From a checkpoint of a small masked image model: 64-pixel images, trained on telescope images of galaxies (Galaxy Zoo DECaLS).
Rows from block 5, named by matrix and row number. Each number is 128 + 24 x the weight over its row's rms, rounded and kept within 0 to 255. All counts start at 0. Numbers have three digits each. After the name is the row's rms in percent of the matrix's.
# c10: first pointwise conv (model.blocks.5.c1.0.weight, 256x256x1x1), inputs 0-42
c10.55 101:142153153120128132129134134112136116158129112095134137132134155141141096139127118126108103136137082121130136143126151131128130124
c10.56 100:122116119142122125125150163156128122138085150108119116137106140100115111129151125162143129091131134146119110037128120095126132111
c10.57 089:140154126122110092128167153152118155107142125132177123123128103116109109081119116118133137134124116118073111116103118123104091130
c10.58 105:098120098097138081099068141132092147155127099162151120145140098116139164174139128105111145109142160127113123153117105100094143167
c10.59 080:132116112151076093153103113113121179118146097126167088126106105139164124136073120108115153143110122125135124106118116125145119120
c10.60 113:141116122125122133120149184168126144148101152135130124146115141096099128129155133145128145078136132153112111073115098099106124120
c10.61 105:145124129131137139121148186163124144147100156132131124145113132091096121114147140141131135085132136146098115079120109099126135116
c10.62 078:151124133098117139116137139141111114108113135094135130116130133087117084109125128125099128126108065118149107130109128100121132140
c10.63 072:113137113127102133080125117113077109121103137132137090117106061124134127107114106149128137123125162142121119090136110118136144118
c10.64 122:109120108136120151134121134076133143123130118151134129083126035142124146116214097129123106119168111128138122141147129126115143113
c10.65 108:147142154144108146124115112106107095124114105099114172123111113146114087130090104151096088119103110119089136126163131115142140112
c10.66 093:145164093122096152135175112118090128105141104129105112146076115142124117155207145186107139129129100125129143098126152124165134108
c10.67 108:128128133102111143170153099116126145045120071140118129124086134141143104127180121160146112125129093097136153112143143149129097119
c10.68 101:111142095123162144121108106110108122107116132135112166122128170116120159145071137121080137087104143102103134131128120088099134126
c10.69 081:120101109139118122109109120135078154117097143110119092106127094132150113161110114128128145145116102128123094117116111120132144118
c10.70 110:135129110100133096115146128124129085147124139113117112110141131138163119120098114117106121115130146130098130150109141107109092139
c10.71 086:073129111113140100156136114123119124100110077133125103121096146104113168160143121111184143106113117116117165154128140136089109160
c10.72 093:156135165130133096130121121137120158137128118097111110139138153128165131144123108131165080159142128122184128149132159149141164124
c10.73 100:115123170134104085121159075100107126128107128134124113093140123138114147162072121132129139125052118145114126096102188138126145107
c10.74 119:149120180124116116127142127121111137133121122102117108110126133143150101114055132105112110173116109123125136088126134143135090099
c10.75 100:122163139140125132134163128146086085093103059088115108131094134119125109109139110130125113131128137108117139140171085133118080132
c10.76 091:123137107163084105126132150120153151138126134185173126134123128131092139133179119135098125118135107144102145148083157133130129128
c10.77 094:147115122114100089119134128119108112116114140144125130125173135114089098158116088126088128102114091138077103149105145127135137123
c10.78 121:137085145140172109141111139129151168110122095129148134128082149130131129146113138131157131126137140117138151158112108134101115174
c10.79 074:138103129094092150120134130135104174129109135113130140122120159146138105086108123138130126158088125120139100111118136123161113123
c10.80 096:137110162139095136156138137104106069147128149143117138111155096135115151174101117148115134151104159146125096101112109128100176139
c10.81 096:094137121128150143120096126151116127118119120118108110111122120134188105131175109159152136125174148122116124138130118122104091137
c10.82 107:153127136120135101104126143119172168132136132116135151133140183120114148102097126105128126141120086121114113122111128126140168140
c10.83 104:133143125157138144152139118153085128122115110112118060135099128130163096109134126137148125120154062140153146134159150130136074147
c10.84 087:177122150123128127124126130143104143118115105135063127107134172146094090122130098136154110153096139144124094141139135113173185118
c10.85 105:136142108111128136139116123131132089116118135128115114105132116119127098080144122132132117112132147109097129088146144127159118108
c10.86 095:157127152105137134126108119109095164125152123078123109123109152140145136132082133128098071167119119128171116101132125134147148114
c10.87 087:118144147128096121123145147139103179136115151127121139127166102116142090134139104149157115154116143149111097149092137146075128126
c10.88 092:131116140100100110132128118124086071143130149084129134103137128134081118114130155130112137064141113132152146083152125147110096103
c10.89 104:105117138117143085124140118121117088126117131118119114134126122111165144129117102126120135112119101121068109120115161100096084125
c10.90 112:144120111150130148125134136125135139178130158150144138127113132129141156135117137124085188137108098132106111122119097124126135133
c10.91 095:157139110124144111120151143125152120131137135154147132120162142115152094115114105105094122122103153115096111137102070098127118133
c10.92 079:143134134116136096107106127161103110125133123089129108113126141147166100104100138126143109145136138115117133094113119127145099136
c10.93 111:109114117133141156124152110156121123158116150107119124124131090134183123135136135126155124138151098121142112140110162095113114129
c10.94 106:113118092119132110142105138123155090120133135154102126118131116123130189156125139121112121108110096129138125120087149118126154141
c10.95 124:130110129133142110119147079109133118145115111104105104119108121153137116113090109127153089107136144112124130078149116123102124071
c10.96 099:132151115136151122118154116133092113115102125121104119109139122104130066085158126123119120106124140111093108107148129109158109114
c10.97 087:087156155147142186151176123118133102154096130112116180129092113158167124137115120172144130123132119141108128097123120130157115100
c10.98 127:137124121129136112132066132123091098127103123100091157133142143117128114139136123138128131113110159130125138121165141124130194129
c10.99 102:092135124136125110147127115136100075120107114100103116107109071138134135136110142111135100079133144136089143108172156131143128103
c10.100 101:152128113128113140156128125106095105122135129108149120114144129149138071087180097156123126120141093161135094149135113105137069128
c10.101 115:127126142100102150121120115103114146100112093112124107137103139126104144110113118161097096135104126106139128116128098128134074116
c10.102 107:124100133141108146132105117118121079134141145120132115121102124148166112147130134141115111127135103130137131104082145113094135134
c10.103 106:130115135147127156122149109127104113134125127105133134121118071163147119162179132148115126123138176122125122085140125123128152092
c10.104 118:139160114126102121136117132104127089132113111125125150131117128138132176181090147125094124126088131120159172133131157144129179119
c10.105 113:123093146140105185153120130113181101132138119119125155132106134157142122127087136121095112106132122122107157105102146133123128131
c10.106 100:139097129110083120136115111109094145076110074146155126131107165123119110120069144144138142119103148109136147128137098140112102128
c10.107 088:132130131161163124138128121151097101156127136114152115126155123129115106161133120142184191119133152144137145144155117137144094157
c10.108 084:171113130113104086129098126102134130111130148136144124122146111116125120101090093132127159135097117118143090121109081140134108129
c10.109 100:108129119136121154106122132120153132130128140166119140130152124120124148138138097119124113126108136132083128129074167131069115137
c10.110 099:123134110101099118151109142109127124104143129127156151120125129117104131151139127104096140100130121106085153127140111159115117131
c10.111 108:142119145130099102085145093122116137117122115116105130101137092113133124100095111107092151149096139101081114106136117127100091114
c10.112 088:091127107115111146121107141128137098133137128145119147094134143119157156125133111122091123135118152122123169179121106154076116158
c10.113 100:127134098116121105129163121137063096131116125099107112107113118144086180116151112151150172066132114138108119109182105117132118114
c10.114 107:074139151094101147140132094141111132101113116140121094141088111119166127153158136145094083128161115119143121101101154133103096114
c10.115 093:135124112125148125132115134144109126142133168094113105107149097124176117139145102142113106118150105151140109117125134134109116125
c10.116 096:112110109130122138127143108132141098107121136140087105104144128117133128114153102119120129090081141106103128127126188126131099119
c10.117 093:153138116160131114142143125129112163160137148117136117102165104123092108135146106144184173129105141132103098120124117129136120141
c10.118 101:105121133131110163160147112123150129095116098125131119128090135153136176147101126155119134145101158114159118101149137125156112106
c10.119 101:122117148141136121151083110118122138118145132036123123143113145126139106143106107149090099137122111118171133092145133125115127104
c10.120 094:141104156105120138143121121135123157126143111090127142128098130148154108121090124141122093158122097130117116104095151132123159111
c10.121 100:120122122103133155136116110127097149103103084127089083123105110122107132153135131131140134110111098114121156116144193138122136142
c10.122 116:146123129136144129140112098144096116090116104097099112111110149144148145171103145139099120141097139124123168131178138113127114123
c10.123 096:126103172112152102130125133163124118151132137122114111137142125135128098127061125128143122139113132133118121134126135117107068131
c10.124 118:113125114133140123135109083107095143061106089143104149112113140130105151157141106149117135123085126087140139125144122114127114146
c10.125 099:121142091149191126120110123117134102125121140125104121143091149135118156125129140176118140088154147112138129119113125106087094134
c10.126 089:142151105141124126130146120102144063126129126122104120105123118130117130147165105134153088128136113138127148133102172110124142141
c10.127 092:125140107132132116160138114124089096068105042139133122120103128116106112108138123127131141107114159106136154151177134144132113137
c10.128 112:148123160098103096133076140119127175127142128104123113138121176119135113152110136142095088156125126137190095131131141144151163105
c10.129 103:107100111142066120146129131102137066115127133087143124119144132131121123091132080113124142122109138125140126119129138133115090120
c10.130 100:127130146158105115160115123130120133115122134152141111127117139120135151170152108121152145117135080142136141168129181133172148152
c10.131 100:189163113143142088128127153128141131126154168085150121129147139119118139106144137128119150113123122123122107116123125106151140136
c10.132 097:121089102147135103136091128126119117133121136100131109142113107133128125126113140148103121145153106131114113100117130118108144123
c10.133 106:154172123134112105150173123101107089146126130147104113134141145123096111151119123130096134125119096138128125157121152111145135151
c10.134 105:120129117146167135107144111114111145115131119078122117130110076144167135142184126148112143126151094138116117107112118125144095110
c10.135 095:148110154132141118143181123136114058141105106110106081108131075145150097115108128120144122146141114139119152139128148136119094142
c10.136 101:136103165130104105119102124144097090131120136088142115121141121129141086168094094130112139166129088126111079116095089111111114136
c10.137 100:143128102113072116111104132138130121125124149135100130106150126119123104142126087120152133123110157124110124163124160113150162134
c10.138 111:146112101133122123165137121115097149088094112122130080127104132137131104049121145153144131105133127123140104083174103085156077108
c10.139 091:130152116114139141134129140135125138118044115114120122145089146101139107089136132169161117105121146115091091069130130085131124084
c10.140 100:120151117118101155137119099132097064136128113097118068094128103156099134134132160128111132093110126124143145134144128141113129137
c10.141 108:115106139102080083107107099126126142143111096121156127136115106131126100129080140121108112118114132088107146119120096119068101139
c10.142 092:120109095160108120102164117141099134164107139133108118107154111138091122104089124120134152114100122135101088150142110082160107133
c10.143 105:150110104135106115105145108125127143140117134129132101094148103135100142105120108123106130081073108106107111126112098078118103132
c10.144 100:132159119106121129127153139127104102131122131083132158124136127104132111090155129126137129114130119119040116106129153109107095119
c10.145 101:130125112144155100126160160131099131177135143142165109129156124125094162125146115124136174109140119191112128159177144127140123137
c10.146 099:136119129129121098102138139134102120136108134125167132126139116118087121150135161117115133099107039112059123119087177113147137127
c10.147 118:151132073142141143118125099110116121097109094133107132092135115142148172127133093103128129091093135104103143133148118112108163143
c10.148 092:142138139129139040141127136147123144159129120113136147143130117128142128128117086123162138151155151144098104149136112145117168132
c10.149 094:102113149118132119123090114161091125113107114095110105115113061143155136153053138142143111141116138119124117105118146125117149128
c10.150 072:139113183127117090135118114147119108139119113096153125088122099149125097110081145147149167142108094110114112119098125127159134145
c10.151 082:126120103115142168138107103083114087098113100133131140078104093146174135116118129122131126099083131112148149128154150151143109133
c10.152 096:123160109126155098132145122138106119127061120138099121123108118120124130114142144175138128090114153113097100074137126084140142101
c10.153 079:081111148099140158099115119110132115106118108132137149108122125130144142132150120093125094146111154121166104117103094135099154131
c10.154 113:119172098124101123132159131124067064118089124098091137123116120106150103121169093165132125139118139122133083103134120116137090100
c10.155 094:151143154131139128137104127097121162131136143120119115130126131123105116142170112126138105137148111124161151127117156131117120136
c10.156 107:093107170112087130104125103122095141141116117148131125097132098143128120126105135153128115119114110149127128095125141117162176075
c10.157 091:150146133096106126128131124141094052104111122141115113129111143156138107125110151143082132141124099127149132128094109135107107131
c10.158 095:127114145125109137145153129145094118085111074109154109112108104123134097115113104140158118110127145115127151152151125142115083138
c10.159 096:149111145110129146115115141144119116148137168117110111096198138131146130123087119096096113158142124141131113157100139148121112157
c10.160 087:167161123112149114168166117111124102129121123085104093097126142125136113116131111133130107153115160141172143120147119147128120130
c10.161 117:115092167120115122122119113095124140114103125086141123121142105151121080125148108128142083118138124124169097105103120127063113130
c10.162 100:134114133120104144166098133123124073135121140130098126137143139106155107165124107109135134121117101115150075139117140087096169134
c10.163 097:115105131110126108145117124117117097126074102106137134109133127134139117134129105139154154088135114107153099123117122090116158116
c10.164 073:156101135130126088107068135140161131124121106100106146136106143151141139115087119162132115168130117122145092110120159120135182134
c10.165 109:137155106129084123122139134149102147128115116170140112118110157129117103104124132133139110157116186120128115161143102123150118116
c10.166 072:147111161158102128141138121091103122141121131105125134117135134151134110149126098157137150168122136121127104099123122130137095125
c10.167 087:117117109132116150113076117108149153106123103099134106104111096156113106115121082140118070128139128106208140132126149128119127117
c10.168 083:135097133110126110113125122126106147134120125131150099111148132119140096111061121112136144124135155119093122167132110108107106147
c10.169 099:109109105117083109118089113153139142125139100108115131120116114129185113128133130131117073114127148123121124111122182133111151118
c10.170 107:113097096130103136139111130121135130089125101079122123137111145136104086111144106134086107143121130092131117090132146132096099092
c10.171 104:157119159152127097145168147190083136126124107097121095132125151117156089133122106136156119158139108152123129143160053140153031122
c10.172 087:135121082134111104123135136116130093137144152126116122114163099126128148112145117104098179122136116132078120120131125127115121119
c10.173 100:123149128097155130068125113119121166116113111111117135101125102122110152153124136101092126143118127101114127120119142142128154124
c10.174 082:158137169125118150133100108100147127098137119134137129097128156142150120124082140119097131153098172102129137103130116118122092119
c10.175 104:069110110103130118154152109132096146093093054126114113105096126135131129155158119122141136102138151105117138133140124151121123144
c10.176 101:128152135130121141111132078084125106112116131129080084111127142145162134120137094114141106122102080102120144120130198111134126124
c10.177 088:124125118138119106090111118111099162127125109125133105128126134126147118147104105110096115123123165115139125140111085093089155131
c10.178 092:163115173151105123142120143118140172127142118102151154141097146135118105167137118136109118147144090136134100107121147121124122104
c10.179 095:131140124133131100156142138132108145107089061142116139110089125117113149147149128096137145123104159113113130168133129125124108156
c10.180 090:137126135109071104120111145136098105122123128125123133131147165116135096127111102137107098162094147131136096114111111145120141115
c10.181 120:155128160138177122122114127127131162120109110095132117117103159175103153125096110123122100138105117136152107121130131136164168117
c10.182 084:077125093111108116131092140129130138101123108152113129108131132132166158153100145096099152123133146112087119149112133113107145138
c10.183 091:129117109161177093115102143137122121125098126130121160123154115117120129086163134128121130115116148148080122106113129113114122122
c10.184 096:161107082148124116153106103128145126089126116114117113093120137109141125111113136129119109123124119120119132114142135124136134119