Rows from block 2 of a small masked image model, named by matrix and row number. Each number is 500 + 50 x the weight over its row's rms, rounded and kept within 0 to 999. All counts start at 0. Numbers have three digits each.
After each channel's rows are labels from the 100 images, of 14848, where the channel reaches its highest value: "strongest on" is what is common among them. Only what is clearly more common there than usual is listed. The data: telescope images of galaxies (Galaxy Zoo DECaLS). In brackets: how many of the 100.
# c30: last pointwise conv (model.blocks.2.c3.0.weight, 256x256x1x1), inputs 0-63

c30.205:470566536598537519527492524591558597488604596476407513607517438445542468563512453463517512438565483588523481437516473485440437524568499449492506493544502544520554539459581520526509552645533528
strongest on: shape: featured or disk (60); edge-on disk: no (55); bar: no (36)

c30.74:449411417500383517568422465420487536357503486429416506436508461430551520513284499448354513576526450440475556423458396507486530511386394545614408412527501503415508562500524416500505514539484456
strongest on: shape: featured or disk (63); edge-on disk: yes (32); roundness: cigar-shaped (27)

c30.44:444479559515484490484553450506488553458493500533494475495527483489554448499481497440530491492524397513565462564500460488508525525441522541563486470495493498485478501500492480507509513514523504
strongest on: roundness: cigar-shaped (32); edge-on disk: yes (29)

c30.135:449380618468471473435571467517536477453471513477550475502572484547469446421444565487556473519440427495631468514381509489499453472462528416464455477481489495424513444510490466528433451406500536
strongest on: roundness: round (43)

c30.85:503450507502456504521524477474464494504487569499502487461458532523533516488419516531508531455637357458519513493509530509549475481358514519521541505438540515334496541462422472456452536470440428
strongest on: roundness: cigar-shaped (43); edge-on disk: yes (26)

c30.208:578441414484456487543393509465463507378516557462455482448555504499584482628365531488385530553529446389484541521560527547527562507430431541545526389498541485380564431488429529493417449497504446
strongest on: roundness: round (49)

c30.141:567512434529522552427415501557491536508591583399570504630481534539394524489458537541446404413520478523469439458352505478362518531534449486443453512550483493435526489570503524553468482567486602
strongest on: bar: no (31)

c30.97:447479532419547511555504429497459540549547494531490504557542519531544504510511497533507496555465507482568520539472473481540532553477552486539485438502520458498472489445563492521561428560494578
strongest on: edge-on disk: no (52); bar: no (31)

c30.110:549512516497523483584517488506484461503594492517553503502517497472510474518451475508509520517518445494499571581423565482561518588483496446525593589474493534465473481583463527498531515521470491
strongest on: shape: featured or disk (63); edge-on disk: no (54); spiral arms: yes (42)

c30.155:351593530527572509445530521528523508542477500517526494585492431507464496536510441548541515565509565555547594478499466482622421518536535468456522463537453486505438484525559557576530571536463578
strongest on: shape: featured or disk (63); edge-on disk: no (58); spiral arms: yes (45)

c30.189:418568543540616528547462585585470507500469491508485540647537453466517528544430553430525511539489489589533519419520499532547532485475545492534519480548498518478481499468544548597552514548546633
strongest on: shape: featured or disk (60); edge-on disk: no (55); bar: no (33)

c30.247:518551519560506548555502443571590545524517593421552484573535488496457533487404564535485389499536531555547491523416523527426493563515486451510522481531536512506563466478618521570544565572455514
strongest on: shape: featured or disk (65); edge-on disk: no (52); bar: no (33)

c30.241:511469529439509513552491442519476521528493470510482515514480461520522491494524496490544511538552472479504455540510486506443540501467557541537487505472496461425548470509520518467504438522507488
strongest on: roundness: cigar-shaped (29)

c30.5:483524520514501495536534530500468507513501457526498530501503462463497503527520507520520498553602553515522548559512510529460515512543533529476504493510514512528511512559546484556516471541551546
strongest on: edge-on disk: yes (46); roundness: cigar-shaped (37)

c30.75:519637507485573499478488531541474543544540521565440485636492454517518496578508507562552470481481527632569496478545507526598414555555518511525537477554448493538515498419703553641543596623519573
strongest on: edge-on disk: no (55); bar: no (37)

c30.223:517625506487593488683522593539503535535516509542531510521486498483465534591473519484518467570564547558509551584482504495561533531564523516478553495537530510551516479536508545540529495564544567
strongest on: edge-on disk: yes (38)

c30.231:509460571475543430617514465488388468461539483453571447577553504544489419483479510593527464528447534475591554484505466452550489606596512434496459529424463581551470444571505476523579472478489546
strongest on: edge-on disk: no (50); bulge size: small (28)

c30.215:503426367505511570499358506529450514411555509403448510565475504522544538446398482426411473522560482507384526492628492525481587451494371571576439473533536409466502567504535532500486480511481498
strongest on: shape: featured or disk (73); edge-on disk: no (62); spiral arms: yes (51)

c30.213:428572538465506394490562488495450508502423475595457438580456489513333386496564417494552542513441540538511462489495393406480447540525575321416483503485402512526400395503546450488556470596436514
strongest on: shape: featured or disk (61); edge-on disk: no (53); bulge size: small (28)

c30.193:457513549504471475466557533468449527461506460544526501510496466445461458507452433438524564488513412515540397519498476488598524469442518537476414478518401489449424510479491509498470511587475511
strongest on: roundness: cigar-shaped (36)

c30.48:585506368556560518492346617543469486495560498451361522543538589426553528529407572437294520546526416530452600498488476595478504501420398552585573425575540418431583512435565538533481498572600584
strongest on: shape: featured or disk (64); edge-on disk: no (59); spiral arms: yes (47)

c30.125:484495400494474495502484502478464520482515508542459510481435501462491494473476503499456530504463555512437509399475488474420454550526456517489471489506536514530483501499537532510569463526483506
strongest on: roundness: cigar-shaped (47); edge-on disk: yes (46)

c30.54:485563484504498559512503533488535576481507548469466559514477481491436550459450499477475492476530517519510517468460472534446479566496473480497452503539534516537537551472484533515597521501505527
strongest on: shape: featured or disk (66); edge-on disk: no (65); spiral arms: yes (48)

c30.185:629579534559534498525545561503426492496536526502519509508493517538499500512511500510536449421570508501548502465491575530545538465583516554522598552521506540557508450539432587500557503486479485
strongest on: roundness: cigar-shaped (48); edge-on disk: yes (40)

c30.159:510456385469514523604413466508471502481485530400534483543554471444503494510227494590321411568531515499504552461454501503542514546463330476534419511511599580462520449568592472573564466529478507
strongest on: shape: featured or disk (67); edge-on disk: no (63); spiral arms: yes (48)

c30.70:505373489535489496555433556498480555508582542572443525488410517504500470555492477492475496510423543501503554482491548499534462666528501415526485490559465516538637413586503528466581429558477529
strongest on: edge-on disk: no (50); bar: no (33)

c30.3:562500476531470503376485533474552450430446425555539501412478515513432524470388509434482525453530481497462353455518580481458462472515473511391500555505573531490478550458429505458500496474506472
strongest on: roundness: cigar-shaped (42); edge-on disk: yes (40)

c30.66:497461506457472538537519455543517529441517549436399516460454515466639514532483456394502449549539428505540557492463484516409480465425512553543472394540569514444468528502486473539475533467458524
strongest on: roundness: round (43)

c30.151:503507530396506496525583502447487521509448494503539488507538405430497511461518506506535509457537346528538480440423442535458551459319547544493409423469506449400419514451555452657451506537572573
strongest on: shape: featured or disk (66); edge-on disk: no (59); bar: no (36)

c30.161:435455362493384552533486472528586492458511534504434531444443543381539527413476483441396444596535571409384514434472493496424470516534463456442492535487537529537521534518517454440624549495463386
strongest on: roundness: cigar-shaped (46); edge-on disk: yes (43)

c30.106:443581499492549483571527445488474548483566473428437485587488390540512440512473363603471485492455610554542516470491442401460367561614504382477469432466477599561449451469566479604585568528459566
strongest on: shape: featured or disk (61); edge-on disk: no (53); spiral arms: yes (40)

c30.112:455587477422534506528513550463527570533535609600438570536507507586510521560461521543454505478386509462520529565412477464599518612519469435537538464527551503481558479486539533538572570597563582
strongest on: shape: star or artifact (25)

c30.162:486432519548527504549543476567452479516449492435540530559536458495478479450497555523531513518515515524528453477484531433426484496487541551481532476536562511460519512519535502495520481534530514
strongest on: shape: featured or disk (66); edge-on disk: yes (40); roundness: cigar-shaped (30)

c30.27:484544536525516522443572501533534495519506491497473509540466470497497516510555478502538463489474483545550410533470510488553419515524553431400552478542544508538507501480563505565510542539495574
strongest on: edge-on disk: no (50); bar: no (37)

c30.187:556433454461522556544472529537551579498520566437507544536566554538506571436490522471443496532433466560476451601521511328473479602525464408431510441552582453506492609438579441575517663489478553
strongest on: bar: no (32)

c30.67:501529556502509513497562478461473478497464503470535502519531481496411479440520471477539486540604461497540433489529479552433553513353549570503510516457472496399512480473492514504483446438454486
strongest on: roundness: cigar-shaped (45); edge-on disk: yes (40)

c30.156:483525489520467533481511510450504537358501508479513517462515502486498512487407459452479496452479452466516472374480474463482492488489497534454432502498543522488467534447436517473515541487444464
strongest on: roundness: cigar-shaped (45); edge-on disk: yes (33)

c30.115:502474466557466472531488418492442461455511471432531421513605485535524430464458524540484483516488479489486479544564500481482553477525453512558499490400474520461508533494467395489491554414511456
strongest on: roundness: cigar-shaped (50); edge-on disk: yes (31)

c30.78:479615461406494401506455562507403509503520462552491464526520460469465406502513541503518454489494534481438500563536506479517502551670500447512567584472433541583533320571528552432678450554515507
strongest on: edge-on disk: no (52); shape: star or artifact (25)

c30.254:549496479464491492451502442486511517508502575468512470454542452538537489550511579463487480451575428471490446571396477509463530485486495544499506520461487458449573514466456464522447569486517478
strongest on: roundness: cigar-shaped (40); edge-on disk: yes (29)

c30.224:480468405525495478563363500487505579463488549375389482503557550464536530495357558449350432569477491498516624407463455525510508558449389499580395431507536543500544503548573434561547541514535545
strongest on: shape: featured or disk (62); edge-on disk: no (55); spiral arms: yes (44)

c30.202:550493488515510486528475494526517501452505437481473497495531479472470460513448543508484536470558458538512473498564510503418565514522486526487551494506475498467584531457570489539469574562541501
strongest on: shape: featured or disk (75); edge-on disk: yes (34)

c30.37:579524433497557527526425427540528533637555580495623483626469475524551470503367510586451422600512605521521557545491442495498557604565434482542505486523459517516566418487593562581512453503474583
strongest on: shape: featured or disk (60); edge-on disk: no (55); bar: no (35)

c30.109:459589523446478431557512470448417496497466478583553463507530457532505428514485462567548500647493503501540508513536481496600518524498506474518452545456454536436437442563481495454494438543477495
strongest on: edge-on disk: no (51); spiral arms: yes (39); bar: no (31)

c30.25:566440524411441486548517453396486410498517411512491463495437510481544498538475419469486448485536569360519571491528495472488478456535505496548501573431438558540514470532370453401547465491417390
strongest on: shape: featured or disk (69); edge-on disk: no (63); spiral arms: yes (48)

c30.46:530536446510521479643418522524469529523514466478490480526465442441524465526397532578421426609430597522497583547489463487457482552608449425552483510512513591604473415558549518506612420537515534
strongest on: shape: featured or disk (63); edge-on disk: no (58); spiral arms: yes (43)

c30.61:519544509437530510514505471522546649501609571577448528562433476519539535624468474534484491509393560531504604442469485482503486614558489423534523526553536489521488495532571529591551468659428563
strongest on: edge-on disk: no (55); spiral arms: yes (44)

c30.150:500517380463496524647409406455449504452460528499509456502442512491553497587386439456395371564576549445432606453428502457680530504519366572583393542533516579533443432600516590484573440543430433
strongest on: shape: star or artifact (25)

c30.33:512455581473477488485584518504492491475453448503591510494569456482485488447474503449543553489513421462584396532415490499473524507418530518418481472484506492380466460440523480505428481479487501
strongest on: roundness: cigar-shaped (60); edge-on disk: yes (28)

c30.72:396415453524522501622457484456528565455482477427457507513449401453480483492389444590391416581506529497503624418445455474445465536501467437548382394516525583471480448556579452618545449526544586
strongest on: shape: featured or disk (65); bar: no (30)

c30.175:605494449471468515585474434472472478474541502504522511504480549479590523543420513541426409584502511460478559465477525473505513599542435502535442478475575555524493506505533460533533534504470492
strongest on: edge-on disk: no (54); bulge size: small (27)

c30.30:486538476467579441549473456535456504511630554559485440568467487524542413603529547619511532541421536555482447369448539413515452612568502385502537483481427560546457434527567516518529494580447544
strongest on: edge-on disk: no (54); bulge size: small (27)

c30.255:477540453468513503622516492484571506532493448461575527522489479461550510546517492489490439577588530521471491554518504478464579559550508470474483483518534560544584504572571442573615554517542501
strongest on: shape: featured or disk (60); bar: no (31)

c30.124:486517490591497532607509549474505513512474483472541524507542500450473516493442467518477453595567503475491548528514512512567497528499472497509416530521532525516484469587468505521531478537474499
strongest on: shape: featured or disk (74); edge-on disk: no (67); spiral arms: yes (50)

c30.22:427517530499516480407504493573509512457473503467522474555529438516451429428504570438528490457580458561521398450535518487518507441456507543451478509505425469455523543477609473523476474586513539
strongest on: shape: featured or disk (63); edge-on disk: no (53); bar: no (36)

c30.31:472439514524484539411500525479492436430469435482453534485543518520491518416447501410491550418496377496523450495500487468499476523310471537482504534509548509379479553478498501466474511498547463
strongest on: roundness: cigar-shaped (49); edge-on disk: yes (31)

c30.113:507515438525466525590488594489543459450460458457492546428537494455536565476542569430467500608515531504426519394483569556413551547514481565541513487527579492572530525559479493469594558489532462
strongest on: roundness: cigar-shaped (39); edge-on disk: yes (30)

c30.120:638575526542493519504502579511490512475533498322489530526536511519457555523486515454473482388517487543558503462443503432455523501498500565484514528533505558523610465556485569494527496495476544
strongest on: bar: no (33)

c30.122:458622416462509527418438522571536581494491549532430505555510439504496569500496563534477478535491606573462470447558554547564436521590475465465529484558483540570578500418608518580543567587484530
strongest on: shape: featured or disk (61); edge-on disk: no (57); bar: no (35)

c30.32:383447472429482511534457446458514501451391413488506471492517578425583516409486455395479531528551450409491558385516463498477615490436491599571387440464481495449458447496561493526467437504461509
strongest on: roundness: cigar-shaped (25)

c30.221:529516478515548445478469432564507502551603538499500440593492542510464479489511539443507450493572533586506488493498523455452472505558509454527587487506418479474556458520625513519481469571506554
strongest on: shape: featured or disk (62); edge-on disk: no (59); bar: no (41)

c30.201:457539474567466477621508506468511569517402428544525469488603510487417481575476446703494451627524531436509540415449439495605650509534511501489457501498464600546499335603461563491568443503548500
strongest on: edge-on disk: no (51); spiral arms: yes (39)

c30.123:454530511521506479498512509500506568483498504469497492559490480491503475594482497446496498498522480554528446383430462471578519438464516504480477453542452484470538515522542513557457542636575544
strongest on: shape: featured or disk (70); edge-on disk: yes (39)

c30.214:487498504492513503442509488522541464528493552509553495502467519495431518464534503498518461510565520523524489463454466492495488478509518486440401464477528472517498518538492508484469491495476483
strongest on: roundness: cigar-shaped (36)

c30.12:497433541513465535468492488459488496457444477485466494459607566476554520514459484448499563506541381459570487475482442531483533484377491572514446406521580440408497506479526518570397512476518523
strongest on: roundness: round (41)

c30.164:555624439570464488553496465489413518504534562511535443477583536462534426500506568503482469585540471460463511562407483550477560557506494538548467485486501471514553415513477499482507526473539458
strongest on: shape: star or artifact (25); edge-on disk: yes (25)

c30.200:506470518497551500583520521537463522574483549479481502536504500489517496441508532470565524501560462528522422562467529538540431543455553520473512533533553502454545478371537521520508499534520539
strongest on: shape: featured or disk (60); edge-on disk: yes (32)

c30.232:475487431490514535475449564494508512467503519576463558473474479581447544578453547445481507459471492503435433444494537521560471466428461537366454475567553484484514547530441558529451511533541548
strongest on: edge-on disk: yes (38)