python train.py --crop_scale_min=1 --arch="res2net" --stem="single" --max_steps=11000 --lr_schedule="step" --weight_decay=0.2
Rows from block 3 of a small masked image model, named by matrix and row number. Each number is 128 + 24 x the weight over its row's rms, rounded and kept within 0 to 255. All counts start at 0. Numbers have three digits each.
Before each channel's rows are labels from the 100 images, of 14848, where the channel reaches its highest value: "responds to" is what is common among them. Only what is clearly more common there than usual is listed. The data: telescope images of galaxies (Galaxy Zoo DECaLS). In brackets: how many of the 100.
# c30: last pointwise conv (model.blocks.3.c3.0.weight, 256x256x1x1), inputs 192-255

responds to: roundness: cigar-shaped (44); edge-on disk: yes (41)
c30.238:116161236123106135140132140094165179158103152101168083127119125104105184139112098136101096143255121150118122060110120123156144164078116101107163124097098148086124110169154191137151171188149163

responds to: shape: featured or disk (70); edge-on disk: no (52); spiral arms: yes (47)
c30.49:126203139117074126157110101124126124177104134112145122115107085094112116255152147149124111139128117101127143180170150108133116158101087092131166096109133201199136111139154119125139180130180132

responds to: shape: featured or disk (67); edge-on disk: yes (62); roundness: cigar-shaped (31)
c30.61:131156152100140109107183136156167111162131096112117106098070117110105100157100143143187155097088148115110106182165134064162128095138093108088110087120121104149096097112083136141120192172100128

responds to: shape: featured or disk (65); edge-on disk: yes (27)
c30.94:105166163119151122131132121119125132132124135175104145132121097162129099131127101113160103130116117139128158140124120130129137156111107128174152128109104151143158090124144105116123146107140123

responds to: shape: featured or disk (62); edge-on disk: yes (56); roundness: cigar-shaped (36)
c30.220:110101139161110145136117135160178155100079127153176075140157151097141100149102147170174049113129072150111059140165135132093148079184121113117128157117065108178107136104090188152110182171154161

responds to: shape: featured or disk (61); edge-on disk: no (56); bar: no (39)
c30.237:100128129132134129113116117136114163099144117160137130132128129147112177113110108115121142123131126163115137148122181156080135151147118152138131136130171135153138110094096129120106084118163140

responds to: shape: featured or disk (71); edge-on disk: yes (36)
c30.246:143115126126168129151125130127102110161119183108106137151122081117095073138155222138108154070085099107128094191200129106133120122105112121128132139098085135176148126081118109118122140133165128

responds to: shape: featured or disk (65); edge-on disk: no (52); bar: no (35)
c30.97:091175147088172140118117152173116110157118141129113134132170119189114193142146127104127152101142149177132134185185163124127131183167119198174109129119130127124126113135092112114088146127132140

responds to: shape: featured or disk (61); edge-on disk: yes (55); roundness: cigar-shaped (36)
c30.100:103132131147154159159119160026078130194109129112158100177149089121156108085182119151124208122114150130108148127201117130171150073073170103077158083131138121135142148093145155153121127175146154